A small text-conditioned image diffusion model, trained from scratch.
Training: muon at rate 0.0097, 6500 steps, batches of 128.
Rows from block 3 of the text encoder of a small text-conditioned image diffusion model, named by matrix and row number. Rows with one number belong to one neuron. Each number is 200 + 30 x the weight over its row's rms, rounded and kept within 0 to 999. All counts start at 0.
After each neuron's rows are labels from the 100 texts, of 14976, where the neuron reaches its largest size: "tokens" is the input token at the peak. Only what is clearly more common there than usual is listed. The data: photos with spoken descriptions (Open Images, Localized Narratives). In brackets: how many of the 100.
# gate: MLP gate (text_encoder.blocks.3.mlp.gate.weight, 672x256), inputs 128-255
# fc1: MLP up (text_encoder.blocks.3.mlp.fc1.weight, 672x256), inputs 128-255
# fc2: MLP down (text_encoder.blocks.3.mlp.fc2.weight, 256x672, transposed), outputs 128-255

gate.565,213,145,235,243,238,152,226,183,213,183,211,209,152,223,175,165,186,104,170,199,248,175,151,231,225,210,183,225,195,173,185,189,142,204,228,153,204,179,203,235,186,214,188,221,200,209,234,195,210,204,221,147,182,202,213,207,183,244,204,191,204,196,215,238,220,185,206,195,217,170,197,200,184,170,188,231,174,271,171,252,229,198,192,249,191,164,204,165,193,210,243,202,257,141,223,191,171,215,191,196,183,225,167,200,195,211,207,246,188,249,183,221,134,206,198,169,204,227,212,199,257,164,249,235,250,239,192,230
fc1.565,193,193,226,195,213,179,194,196,220,186,215,210,205,164,199,243,205,205,159,153,209,164,180,214,265,243,192,224,176,181,152,190,249,215,219,209,192,179,145,149,174,214,162,245,225,209,227,217,155,184,244,224,170,233,173,228,203,222,209,166,188,206,258,236,188,222,171,187,189,191,179,191,197,240,153,230,175,152,219,258,222,155,198,176,182,180,173,214,151,151,217,207,192,163,229,229,221,234,215,254,153,253,193,242,169,148,230,171,194,191,157,210,172,204,159,202,209,264,203,208,232,156,147,191,213,209,252,243
fc2.565,185,223,155,186,207,193,183,216,174,126,240,190,233,196,185,228,156,227,210,214,182,210,232,159,170,174,166,206,211,175,224,240,173,199,222,207,171,209,225,210,237,164,268,213,183,219,234,219,169,244,135,248,151,199,207,183,234,209,190,169,163,207,229,215,214,136,166,209,223,227,223,211,214,204,179,165,170,237,214,173,215,176,158,225,207,202,181,181,241,232,250,210,191,258,178,198,233,206,200,160,194,148,255,216,257,220,111,219,200,209,184,178,225,178,126,209,219,197,175,154,196,183,252,163,190,213,165,172
tokens: "and" (10); "can" (9); "on" (8); "<end>" (8)

gate.539,212,134,183,223,187,225,177,205,246,287,224,202,182,177,183,211,248,220,221,205,196,207,223,217,151,194,182,183,137,182,239,218,193,217,158,143,221,214,253,226,197,262,162,167,192,233,246,157,212,182,235,247,222,242,257,186,205,205,220,162,224,204,222,161,214,193,199,181,264,182,200,160,182,232,221,243,184,203,236,168,205,157,205,160,251,207,194,189,200,208,210,209,236,183,162,225,215,169,178,283,241,186,216,237,219,196,155,241,201,205,161,226,145,243,200,211,208,171,187,189,239,174,209,175,161,194,207,180
fc1.539,168,183,212,195,205,176,212,203,202,259,186,235,190,221,184,241,287,214,164,204,152,262,186,195,183,191,212,167,132,201,193,180,198,216,163,234,144,228,175,203,222,200,216,210,202,243,229,256,222,210,215,256,173,200,193,173,215,185,164,196,242,207,204,253,202,229,238,211,231,203,195,173,204,193,249,246,179,242,196,218,188,165,219,200,168,165,221,203,210,220,235,262,209,252,174,191,220,166,184,189,139,228,207,218,259,210,173,204,268,185,215,192,173,178,192,161,153,187,265,211,191,216,202,165,231,199,198,200
fc2.539,189,216,201,183,182,206,172,232,233,212,224,218,198,243,220,132,233,206,191,185,190,176,159,216,177,198,225,128,175,250,170,185,211,243,208,209,196,222,225,289,169,184,191,209,171,200,242,198,189,178,203,239,194,227,131,231,224,185,184,186,178,181,193,202,140,148,222,223,244,172,252,197,182,215,223,176,258,242,185,184,258,206,189,177,187,212,207,226,221,205,200,219,239,167,202,236,252,223,162,237,141,203,222,184,201,196,133,150,215,205,214,197,213,204,238,141,184,179,199,182,202,174,182,212,201,200,256,176
tokens: "in" (53); "here" (8)

gate.629,161,277,180,219,199,227,141,232,205,226,135,191,214,205,182,171,263,215,167,169,192,197,192,193,218,275,201,207,239,189,216,209,190,195,211,208,206,202,191,223,178,171,192,171,210,204,237,203,211,178,182,168,197,136,221,212,214,151,233,177,165,200,237,186,161,245,201,229,219,168,187,240,243,226,211,224,246,283,222,174,228,135,225,205,215,191,290,190,151,200,196,180,203,217,175,130,156,224,197,251,198,196,246,188,233,200,167,209,182,215,182,211,211,184,205,189,219,214,191,212,214,208,175,210,215,164,168,248
fc1.629,179,161,210,154,165,218,210,174,216,186,205,212,240,222,188,233,230,212,196,243,187,158,220,198,227,215,166,162,182,260,208,184,149,265,158,176,159,202,154,171,183,253,187,211,225,261,206,179,194,239,217,224,205,189,199,211,181,231,202,221,197,152,237,241,182,166,216,196,145,224,197,191,181,172,160,185,224,268,198,163,241,201,206,181,181,193,124,185,166,217,208,194,195,197,244,255,168,224,220,188,216,212,207,162,208,207,233,206,184,192,134,148,223,206,236,219,149,146,216,197,209,208,266,230,241,200,213,180
fc2.629,185,218,166,181,202,221,195,181,273,250,205,186,219,195,179,286,206,204,195,225,216,241,216,234,222,150,216,197,199,224,173,200,212,181,196,99,221,201,183,210,218,201,189,177,184,169,157,161,252,218,212,146,206,175,150,214,180,190,157,175,165,257,235,261,207,254,191,185,156,244,238,161,187,169,161,177,201,177,193,143,225,201,229,257,235,195,178,200,182,245,248,179,230,152,210,183,150,144,146,202,167,228,214,188,196,175,167,247,238,165,251,171,180,163,207,188,173,225,154,191,240,252,253,232,188,196,231,215
tokens: "the" (32); "and" (10); "are" (9)

gate.533,118,216,178,198,182,232,172,198,183,145,217,233,153,146,154,203,232,196,192,208,186,228,160,214,277,238,157,229,229,198,228,195,201,123,238,158,159,178,166,194,238,209,162,217,221,179,247,176,206,237,217,226,191,201,197,225,221,205,211,181,178,173,195,228,197,211,228,220,243,235,152,202,167,257,213,221,242,202,215,197,178,241,202,166,259,153,185,185,211,227,143,166,203,184,213,180,146,228,215,139,228,236,162,183,238,178,202,207,206,176,229,200,171,179,169,194,236,283,213,189,232,177,221,199,226,199,208,171
fc1.533,231,202,243,183,188,180,252,187,204,246,219,167,190,223,205,209,178,207,158,185,205,163,250,167,159,203,175,177,184,209,188,222,174,247,178,240,232,253,219,162,202,190,231,160,220,212,200,228,205,170,172,202,206,238,128,155,196,216,207,201,211,226,211,200,210,218,184,242,174,222,245,191,177,168,180,195,179,218,182,153,260,126,176,221,197,204,262,219,206,188,232,188,213,157,198,167,254,198,208,213,184,198,203,218,180,192,199,179,201,206,118,159,215,199,250,192,192,194,159,218,167,241,197,204,160,169,229,226
fc2.533,200,166,163,182,220,183,182,208,155,192,192,250,205,213,166,136,175,183,229,168,143,189,211,174,229,186,198,222,211,159,166,216,197,252,200,197,187,162,139,205,185,237,193,201,221,197,262,198,210,153,212,208,228,195,224,179,207,192,234,223,149,198,216,275,162,212,143,264,173,238,126,203,255,195,243,185,265,194,211,182,190,170,176,149,180,210,224,245,188,229,165,212,162,185,252,225,217,164,203,189,193,152,204,172,214,179,250,205,205,168,218,243,205,204,172,165,173,192,163,168,178,186,203,229,190,244,222,120
tokens: "mountains" (9)

gate.576,177,241,186,188,195,154,197,259,188,172,235,183,203,223,201,200,197,208,188,190,177,188,225,201,199,202,190,182,202,222,222,190,241,195,169,163,231,184,147,213,220,160,180,193,242,162,233,183,224,227,201,283,173,163,225,207,169,191,158,192,211,126,225,189,265,170,179,203,224,205,195,220,234,207,237,204,190,259,177,176,200,228,284,205,231,212,196,174,236,202,223,240,186,183,239,161,140,209,164,241,170,193,212,232,155,261,154,227,196,186,223,181,168,202,206,181,221,123,150,189,185,240,226,256,225,206,196,166
fc1.576,191,157,226,180,231,210,196,170,248,188,200,205,186,202,190,227,233,166,214,200,221,269,212,205,211,153,172,194,204,154,165,168,232,192,271,217,198,200,199,226,238,197,210,200,188,167,211,255,211,224,238,216,231,161,188,195,181,239,223,166,195,272,209,223,182,197,197,187,189,189,218,229,159,208,240,228,224,155,216,243,185,178,195,160,205,225,178,194,236,202,176,217,181,196,205,198,161,218,290,114,196,201,139,188,232,186,209,190,236,198,196,191,200,178,230,196,180,243,230,132,190,168,226,172,167,226,197,186
fc2.576,216,222,162,222,176,171,279,169,220,176,158,222,193,159,158,229,249,174,226,226,226,208,223,238,233,222,192,249,186,205,171,188,180,165,194,226,148,138,175,248,223,191,298,188,175,225,206,192,176,166,122,243,193,257,211,159,208,156,175,197,195,164,276,160,224,184,196,166,141,195,170,182,188,170,196,177,221,176,159,206,204,211,182,181,208,181,171,203,245,209,235,231,159,219,187,243,203,194,182,222,223,174,226,211,203,184,208,253,185,246,237,220,222,177,200,190,197,204,201,199,206,207,204,229,251,217,206,227
tokens: "the" (17); "in" (14); "and" (11)

gate.218,158,178,146,217,186,206,144,188,181,200,224,241,165,173,213,245,142,162,204,183,234,182,151,257,226,198,212,218,226,198,270,189,193,236,227,183,181,189,181,183,177,217,198,196,212,171,170,186,179,171,230,222,174,184,217,270,202,194,197,209,162,234,190,190,221,205,242,194,206,178,264,170,171,242,198,244,177,181,169,216,204,212,197,214,243,196,236,174,210,234,194,231,235,217,147,197,142,182,143,223,208,207,207,170,208,152,175,170,151,191,206,199,262,181,168,158,188,167,203,215,204,172,197,206,186,228,221,160
fc1.218,250,212,259,198,233,190,237,228,199,217,173,246,232,213,210,199,257,227,204,207,242,217,202,212,202,260,212,181,169,214,174,249,185,185,185,166,220,211,225,207,209,226,146,208,156,249,194,218,232,176,170,220,202,199,166,164,199,184,257,212,260,178,263,231,182,257,205,201,199,238,159,221,233,159,236,167,232,197,198,189,225,256,216,177,207,186,168,252,244,162,248,178,230,172,215,159,238,221,237,230,186,224,182,218,204,210,217,241,252,187,210,219,146,154,235,242,194,192,180,169,204,171,183,142,172,149,170,237
fc2.218,160,247,171,170,171,242,195,186,160,178,231,200,172,226,215,221,199,213,186,206,225,223,183,199,256,260,201,231,197,179,160,255,182,217,192,190,220,172,245,206,194,176,244,200,197,180,228,219,243,218,152,146,225,204,210,173,222,121,226,207,160,253,155,201,188,149,198,230,228,198,188,186,194,210,260,224,197,166,219,224,150,212,174,169,151,158,188,218,193,142,188,198,167,201,154,224,180,247,209,265,210,189,136,209,245,208,202,174,171,203,211,186,198,239,181,178,210,256,168,169,202,188,233,188,170,163,240,185
tokens: "are" (19); "," (12); "of" (7)

gate.109,270,220,142,193,208,276,224,196,254,196,159,198,176,201,207,213,215,176,234,226,151,216,177,181,168,230,210,188,203,223,214,140,270,214,265,253,230,165,202,224,211,190,236,174,146,168,217,240,157,178,210,163,166,228,154,199,247,191,212,235,245,225,197,197,180,253,156,175,191,184,236,188,184,196,220,195,220,206,212,218,195,173,161,253,200,208,166,223,193,199,194,175,242,222,129,222,196,188,206,226,170,161,184,195,155,191,192,214,178,167,230,233,135,222,165,184,200,248,215,170,168,165,203,194,177,246,206,190
fc1.109,176,246,223,153,228,213,214,161,186,212,227,202,237,209,215,227,191,215,185,181,225,223,168,263,207,189,284,154,154,194,202,156,216,166,223,239,148,217,225,186,229,192,189,175,214,245,185,204,237,175,215,143,208,250,204,220,182,276,218,181,189,223,219,202,175,195,202,265,204,243,228,179,205,208,249,226,209,162,236,172,173,149,195,186,142,207,201,219,237,212,160,159,253,165,203,227,161,197,180,198,159,197,223,246,247,235,174,200,243,159,228,275,173,222,226,187,160,146,139,177,179,168,206,172,153,199,222,226
fc2.109,161,219,218,206,176,155,201,217,224,213,163,247,220,173,226,201,135,168,178,215,189,218,160,175,180,188,219,204,261,248,238,221,223,190,193,150,228,267,217,165,189,209,174,184,203,242,146,193,231,186,244,206,214,157,187,161,206,234,179,189,211,211,227,201,221,156,216,219,200,193,235,238,259,196,110,238,188,166,145,213,192,216,238,175,214,219,213,205,192,217,205,247,168,244,216,173,173,244,235,199,280,219,199,237,191,200,263,209,231,247,137,228,228,172,186,228,207,163,173,196,187,187,211,222,212,180,188,206
tokens: "are" (7)

gate.4,163,200,211,215,154,242,172,123,192,206,213,171,172,175,171,226,207,198,185,203,198,176,174,230,193,216,179,153,162,189,192,176,226,225,203,221,226,186,172,203,174,245,169,168,161,240,173,192,179,210,215,232,225,202,226,213,211,246,147,185,169,228,207,167,153,169,250,213,172,189,187,190,155,238,192,135,195,165,256,186,173,194,220,177,184,190,219,185,246,256,160,174,254,214,164,217,203,177,183,162,193,254,165,253,238,195,157,224,198,192,196,209,195,163,178,159,203,209,180,190,249,249,195,184,220,200,186,196
fc1.4,165,222,203,173,205,154,232,247,213,205,210,252,255,204,218,219,196,207,239,220,199,178,199,177,182,206,196,219,190,253,193,193,197,169,158,138,220,175,220,180,204,167,237,201,230,127,173,231,175,199,208,190,212,166,208,266,231,221,235,210,223,160,160,210,224,171,193,205,171,211,157,246,232,144,153,218,184,200,182,178,234,162,193,250,191,184,181,232,185,193,226,225,282,188,217,220,200,227,172,205,182,198,214,194,171,234,177,187,175,260,212,212,230,221,196,214,202,130,188,182,177,174,196,241,167,152,212,225
fc2.4,187,216,211,187,160,209,227,201,207,212,182,213,217,179,204,143,279,204,199,212,178,209,179,232,221,209,199,202,187,226,153,229,209,216,224,179,217,203,199,184,206,192,209,172,200,183,157,155,213,224,186,213,193,234,201,206,161,238,175,217,190,197,212,201,181,201,277,128,217,198,208,198,193,168,208,298,169,215,182,230,163,230,166,165,191,197,187,195,195,204,163,200,180,209,208,233,210,177,229,212,172,163,220,119,203,205,282,183,155,225,245,215,228,206,189,194,189,245,221,225,215,199,202,168,238,224,207,195
tokens: "the" (19); "at" (9); "are" (8)

gate.402,254,207,219,210,186,252,247,169,209,214,194,242,176,142,234,246,184,198,293,242,206,188,214,224,212,217,166,207,194,221,146,202,194,224,178,206,158,217,207,180,165,165,170,179,183,213,253,172,173,169,128,221,157,199,188,159,229,213,157,165,198,237,164,202,181,189,172,196,176,218,166,182,208,154,197,185,244,179,245,194,209,160,203,238,235,204,227,211,187,247,182,183,205,228,185,162,200,205,203,179,179,152,214,169,224,217,212,197,244,203,247,209,163,231,217,205,161,241,229,206,164,165,218,234,108,216,195,212
fc1.402,197,216,180,193,254,158,140,228,193,207,155,207,199,249,144,135,185,220,151,164,215,228,160,212,202,158,208,183,250,221,237,203,175,176,256,158,194,201,187,236,204,181,174,256,167,201,163,220,207,153,165,165,213,199,211,234,203,209,208,185,163,193,192,251,228,235,226,162,220,163,292,203,190,228,208,211,185,213,153,221,211,199,219,231,259,216,207,195,220,212,232,211,233,247,182,183,194,170,174,209,228,217,188,194,147,240,160,181,145,213,156,216,189,211,213,160,230,197,182,203,233,170,201,174,200,204,209,201
fc2.402,155,188,183,236,132,224,233,191,208,224,201,217,144,173,181,230,210,180,257,204,245,168,191,223,193,211,160,200,167,191,197,207,209,247,233,214,194,209,146,223,212,183,212,140,210,241,201,183,242,191,220,232,125,159,209,193,219,205,212,134,192,226,192,166,187,140,179,251,192,189,165,174,230,188,103,218,231,239,247,218,227,172,194,156,204,197,190,208,188,190,175,153,171,183,176,185,206,237,243,211,189,189,209,169,200,151,251,193,271,235,199,248,172,198,157,174,169,256,153,223,165,205,185,224,177,211,127,170
tokens: "in" (31)

gate.119,228,151,179,173,163,189,227,187,211,183,206,179,189,229,186,162,256,196,204,142,160,195,195,223,188,209,223,163,165,253,188,164,125,245,223,201,204,199,192,204,210,231,185,218,238,130,208,152,208,202,245,224,201,138,216,177,174,195,176,191,248,201,141,232,214,173,284,235,150,217,206,204,204,175,217,190,205,243,222,186,209,161,197,174,228,188,179,225,161,171,205,172,217,167,224,194,211,144,205,165,147,190,207,174,249,186,211,180,197,215,185,204,243,220,213,209,156,274,219,177,202,246,223,212,191,240,207,176
fc1.119,170,144,238,119,113,161,220,178,165,178,228,190,202,220,217,190,234,206,206,176,211,236,209,160,206,205,197,167,199,274,155,161,146,239,204,227,239,172,212,177,173,214,134,198,217,199,220,196,217,182,210,240,174,274,210,159,152,254,225,223,184,165,185,245,226,212,228,202,229,235,186,213,203,197,205,227,191,221,188,156,186,203,157,174,227,209,207,234,199,189,215,197,185,176,243,201,175,229,185,177,205,182,216,160,213,131,264,218,211,241,193,240,219,243,228,228,188,174,190,197,187,220,221,196,195,212,173,134
fc2.119,193,250,208,174,223,240,182,199,240,171,217,206,188,159,183,178,159,235,197,217,213,183,211,208,218,225,204,183,259,184,227,195,247,276,277,180,138,176,212,247,183,207,172,201,248,204,206,184,238,189,225,162,148,235,193,248,135,124,192,118,157,238,159,166,200,196,212,201,146,134,212,172,240,201,197,186,193,202,205,201,222,185,195,192,204,179,187,215,225,227,227,156,179,234,170,230,185,188,171,169,214,204,198,140,214,191,254,195,154,196,170,134,196,192,191,174,206,238,245,220,196,195,210,242,198,186,208,216
tokens: "can" (22)

gate.130,204,154,209,231,225,211,209,184,160,147,240,182,202,229,206,251,168,184,176,241,192,218,223,215,163,227,194,164,215,165,215,241,204,199,210,115,192,247,182,139,221,177,221,188,165,222,176,234,176,201,228,142,251,236,208,236,179,191,216,222,193,232,175,220,144,163,148,194,198,204,232,201,225,197,199,234,201,248,250,200,267,176,229,121,268,156,258,179,213,215,163,122,210,170,212,200,259,138,251,218,182,172,192,195,237,192,202,148,229,222,230,215,180,187,197,155,195,219,176,244,190,198,172,212,228,206,239,200
fc1.130,180,192,241,178,170,205,179,214,205,255,245,203,202,170,197,167,200,191,199,186,180,228,224,166,176,193,200,204,184,176,168,225,208,178,165,241,190,198,226,184,157,202,188,192,217,181,268,173,187,128,145,205,179,206,259,179,242,216,200,222,195,214,197,194,269,224,215,247,219,179,203,170,215,194,195,186,190,159,190,166,128,204,163,191,166,191,252,248,252,219,236,214,196,204,255,198,222,196,257,154,182,232,229,167,233,194,141,199,224,248,229,195,243,155,193,191,295,224,217,172,230,168,246,214,171,187,217,183
fc2.130,200,300,195,183,179,206,182,200,229,205,198,185,169,256,214,177,253,208,189,187,217,188,206,211,212,172,171,157,166,221,176,195,217,185,163,176,252,230,208,187,216,236,154,224,205,200,237,294,197,152,198,232,164,194,158,248,169,215,188,230,237,201,228,182,179,188,203,195,241,193,266,178,195,191,176,195,214,164,212,185,186,156,235,193,189,172,164,204,215,151,185,180,190,199,191,217,219,136,184,186,215,180,251,198,202,254,192,173,202,229,174,149,148,200,166,174,191,243,251,196,131,254,242,149,238,183,243,229
tokens: "the" (20); "can" (12); "there" (10); "are" (7)

gate.180,179,252,182,184,148,211,220,185,262,235,200,131,184,215,180,230,210,199,188,221,222,189,237,228,210,198,220,208,143,211,195,208,175,202,201,228,195,193,178,186,194,205,198,211,149,156,214,148,185,181,230,197,222,215,191,204,234,257,184,174,167,184,179,171,168,193,169,220,191,195,208,152,157,240,162,186,194,210,219,183,221,155,277,189,197,194,157,175,191,252,192,188,189,214,188,177,224,177,180,195,198,164,174,209,268,212,234,217,255,196,157,149,211,234,187,177,161,250,147,206,208,215,173,203,210,186,202,179
fc1.180,231,210,160,270,213,209,172,183,195,222,160,215,200,218,181,219,181,201,196,210,191,226,197,185,159,132,186,163,246,164,227,170,255,231,188,231,258,185,224,209,234,181,178,149,248,188,195,200,233,225,196,221,225,213,223,216,193,202,225,221,174,236,160,142,215,237,230,223,207,189,220,229,204,187,260,182,229,164,202,186,160,208,150,257,206,217,249,238,208,125,178,223,152,213,209,184,200,149,206,191,171,202,221,200,138,207,165,202,213,179,225,230,237,154,212,206,234,138,248,220,198,202,194,264,175,184,181,229
fc2.180,131,138,226,166,140,201,205,182,205,214,228,182,182,227,223,240,192,196,200,205,162,246,168,260,206,259,248,192,188,147,169,199,213,179,215,228,249,178,141,175,201,188,213,255,171,211,224,202,208,255,241,188,195,192,156,221,167,213,199,210,246,134,214,230,174,189,238,240,237,201,203,192,152,249,173,192,242,196,201,190,194,181,203,182,184,170,148,173,193,299,209,144,179,168,169,204,170,189,171,227,196,246,212,158,202,220,217,218,219,184,218,179,238,156,160,199,166,210,143,152,234,241,217,173,233,238,239,123
tokens: "and" (20); "trees" (17); "can" (13)

gate.476,162,205,156,196,170,239,152,153,229,222,228,193,222,167,173,143,221,177,159,206,191,207,210,213,220,176,186,203,188,211,190,175,237,139,141,181,207,219,159,174,206,254,239,195,227,169,210,169,250,202,200,191,223,186,172,194,132,207,194,177,214,214,168,146,216,185,225,228,197,139,248,171,193,201,180,216,145,245,149,236,211,239,167,237,175,203,231,200,140,177,170,249,228,199,188,184,184,204,212,195,243,200,202,174,225,186,163,151,159,154,196,206,210,180,219,165,110,169,161,213,190,201,270,197,231,151,179,190
fc1.476,196,197,247,207,222,192,228,217,196,199,226,193,164,277,226,253,192,157,234,193,208,188,214,185,188,246,162,155,172,193,186,191,168,229,218,262,208,188,239,229,190,179,178,209,186,224,216,221,125,192,223,234,169,228,191,194,273,213,195,244,167,176,233,204,194,230,226,212,182,245,148,183,192,202,200,213,229,179,221,189,176,185,222,129,226,214,193,214,249,199,235,206,198,195,186,243,200,181,190,212,153,178,191,184,203,228,203,218,217,232,165,186,209,194,144,190,205,181,211,220,193,169,183,214,183,217,193,245
fc2.476,190,234,143,183,199,210,161,196,203,183,203,193,214,183,245,189,234,235,177,163,150,121,239,184,189,193,164,220,207,178,196,208,219,178,200,188,222,213,184,154,169,196,204,195,177,169,179,120,217,186,159,158,178,252,207,174,219,145,185,234,161,178,203,223,194,252,216,194,208,188,238,213,240,183,168,219,172,193,152,210,209,204,216,211,206,191,241,209,188,226,165,178,188,175,179,186,177,184,226,209,247,227,171,208,187,221,144,198,227,216,224,195,258,134,197,162,155,142,160,213,232,145,188,217,147,193,274,239
tokens: "are" (11); "sky" (8)

gate.170,233,185,163,193,172,204,195,187,225,153,190,131,206,189,176,169,199,160,134,182,193,163,227,219,206,198,190,119,217,216,212,213,251,193,231,166,240,208,166,185,233,215,215,246,164,217,253,242,189,160,201,200,207,160,160,198,235,231,176,206,206,210,189,231,192,198,195,205,226,219,199,185,172,141,218,161,164,154,129,182,231,165,239,213,222,229,214,188,220,206,274,162,242,272,219,218,195,167,213,197,181,191,243,182,196,219,252,163,200,192,154,237,254,254,206,246,190,200,229,208,154,240,204,227,146,173,196,176
fc1.170,254,188,183,201,162,233,191,206,177,211,199,195,231,173,177,173,195,237,186,152,191,193,202,221,217,213,164,151,206,179,273,238,243,239,214,256,200,192,195,238,229,212,192,217,184,236,216,218,177,165,171,149,263,152,158,183,181,191,190,235,236,215,208,232,195,205,166,200,156,185,183,203,249,129,240,204,178,171,206,172,229,208,273,225,173,188,175,238,245,228,212,219,189,207,165,188,219,171,240,208,193,222,221,191,211,235,231,151,249,228,180,173,213,195,202,193,150,149,202,181,199,231,176,154,146,203,165,176
fc2.170,203,197,138,266,212,181,194,185,186,211,171,203,245,174,132,232,211,203,163,205,224,226,218,234,194,202,175,223,203,191,194,223,162,215,219,120,170,243,208,197,198,221,181,176,142,265,226,249,160,188,233,165,198,215,220,181,180,224,149,174,194,204,241,225,224,198,201,239,155,214,281,182,214,245,187,238,149,208,141,140,193,180,191,258,186,268,209,212,146,167,233,274,215,157,219,214,192,125,183,204,150,241,188,202,272,211,187,202,211,206,189,150,225,203,181,184,202,210,233,216,198,243,169,190,219,252,151,223
tokens: "the" (21); "there" (10)

gate.312,193,213,249,229,224,181,142,190,190,238,169,205,171,220,223,195,228,200,183,244,225,166,217,193,158,217,204,227,247,170,210,199,161,176,113,173,189,192,154,200,202,178,210,211,197,174,170,205,170,195,232,301,217,185,200,220,203,123,230,182,193,168,220,240,204,163,174,200,184,255,194,219,210,209,156,185,237,176,177,148,224,215,140,235,214,196,196,217,210,153,176,188,179,200,162,221,153,244,250,215,218,212,169,222,230,218,180,182,209,196,235,223,212,194,195,139,182,188,193,167,145,196,213,228,189,266,199,159
fc1.312,195,147,188,262,209,203,227,168,253,225,194,199,207,247,170,211,166,192,237,165,187,204,213,197,226,173,212,159,197,221,174,218,221,189,235,218,246,295,193,218,186,153,222,193,202,200,208,246,196,189,219,250,186,170,179,232,239,225,156,178,225,201,120,179,202,189,196,229,222,233,234,151,206,158,255,205,182,218,171,190,233,174,166,171,205,204,158,237,196,205,147,208,224,161,210,232,144,190,169,225,249,240,225,199,187,196,199,210,196,181,151,160,143,163,212,194,209,166,231,207,274,177,173,139,201,186,205,154
fc2.312,172,204,202,217,198,164,159,176,252,212,170,183,230,228,222,211,220,200,208,275,186,237,202,155,227,210,198,170,152,160,238,222,243,217,168,217,139,211,172,227,133,230,198,211,178,187,203,236,263,187,208,261,215,184,161,154,218,189,177,213,146,224,224,207,213,204,158,182,198,201,162,220,116,229,224,232,276,149,222,221,164,157,211,190,196,208,160,236,210,223,184,230,176,185,197,173,193,180,175,186,207,186,231,180,203,237,214,221,223,218,186,205,240,193,213,228,191,185,171,235,209,193,210,206,210,158,252,172
tokens: "can" (8); "<end>" (8)

gate.329,155,243,177,199,174,222,243,154,191,243,187,156,222,212,221,238,168,178,187,225,131,171,192,173,152,224,163,223,163,257,194,207,185,149,241,194,247,197,151,183,178,216,197,224,225,200,227,168,243,147,159,199,239,207,212,161,179,191,176,168,145,198,186,184,237,190,237,225,201,194,190,158,180,267,190,213,163,216,238,211,215,128,186,206,182,184,240,157,176,227,189,197,207,193,189,159,167,165,235,212,179,242,257,191,211,217,225,239,230,201,206,204,176,178,139,216,213,226,193,199,166,181,247,205,177,236,189,211
fc1.329,196,205,257,169,204,141,163,226,165,167,175,194,163,217,197,180,214,243,169,181,254,201,170,226,220,175,182,129,178,124,221,210,222,219,159,217,174,207,249,234,180,213,171,232,166,178,149,241,141,221,204,199,204,181,218,239,222,247,216,224,228,164,210,228,180,212,196,178,214,220,192,188,226,146,182,182,158,183,204,236,178,240,201,220,156,213,182,187,221,189,250,189,214,207,218,218,200,161,224,151,180,188,196,197,170,193,168,170,179,215,242,175,234,191,217,195,224,131,227,204,215,244,158,249,235,198,145,212
fc2.329,152,212,199,213,199,167,221,211,195,136,170,191,212,215,172,242,186,193,281,205,221,183,220,158,196,231,172,244,189,203,247,220,160,233,202,243,192,194,160,268,206,195,150,211,213,195,244,159,243,203,231,197,271,203,237,215,212,204,183,181,245,178,204,218,208,135,164,263,158,210,196,135,196,185,238,211,183,215,248,222,176,121,203,225,203,171,212,170,173,220,267,193,221,235,161,214,174,219,166,237,181,241,253,210,206,247,173,224,232,180,201,176,177,193,130,226,190,167,241,191,179,181,177,220,171,266,176,174
tokens: "in" (13)

gate.642,263,189,163,280,168,219,208,169,194,109,212,206,210,208,201,184,236,210,195,199,231,205,185,186,198,203,173,208,220,202,169,223,159,179,188,198,178,175,182,202,209,197,224,271,184,150,265,283,186,180,125,179,219,233,156,236,181,236,287,195,134,198,223,148,201,230,239,189,221,216,150,199,179,217,195,228,217,215,245,247,189,223,191,232,178,191,234,183,160,207,202,215,197,201,200,223,176,200,231,223,193,168,154,177,213,167,213,184,171,234,222,196,207,231,237,156,222,279,245,173,213,160,168,186,272,196,156,158
fc1.642,203,233,197,189,187,247,210,162,202,189,225,264,206,227,196,160,287,181,184,287,242,207,176,185,218,208,166,179,227,239,231,195,202,227,247,208,170,141,175,177,254,148,202,265,206,179,195,241,247,202,217,208,184,211,211,253,193,258,266,199,224,168,166,204,213,224,258,160,199,215,141,206,205,176,191,245,215,241,230,203,209,231,206,233,239,192,172,185,210,238,222,164,195,153,160,155,157,158,192,223,180,168,210,156,147,215,183,172,212,208,237,197,181,157,255,178,167,237,232,192,215,208,216,182,213,293,167,181
fc2.642,174,219,210,183,177,165,206,211,152,216,217,160,254,177,185,200,208,193,199,234,155,180,208,236,220,206,233,172,188,178,206,198,161,236,181,175,149,212,202,187,221,203,242,147,209,169,184,151,169,188,247,173,244,187,205,172,215,221,145,209,199,231,227,274,238,165,166,224,169,211,258,197,246,159,217,173,234,155,177,153,164,230,157,225,210,150,186,198,219,183,186,200,191,183,208,246,238,228,208,179,195,241,225,177,185,222,217,221,156,163,191,170,203,248,136,201,125,206,192,194,198,205,195,184,115,236,229,225
tokens: "are" (11); "sky" (11)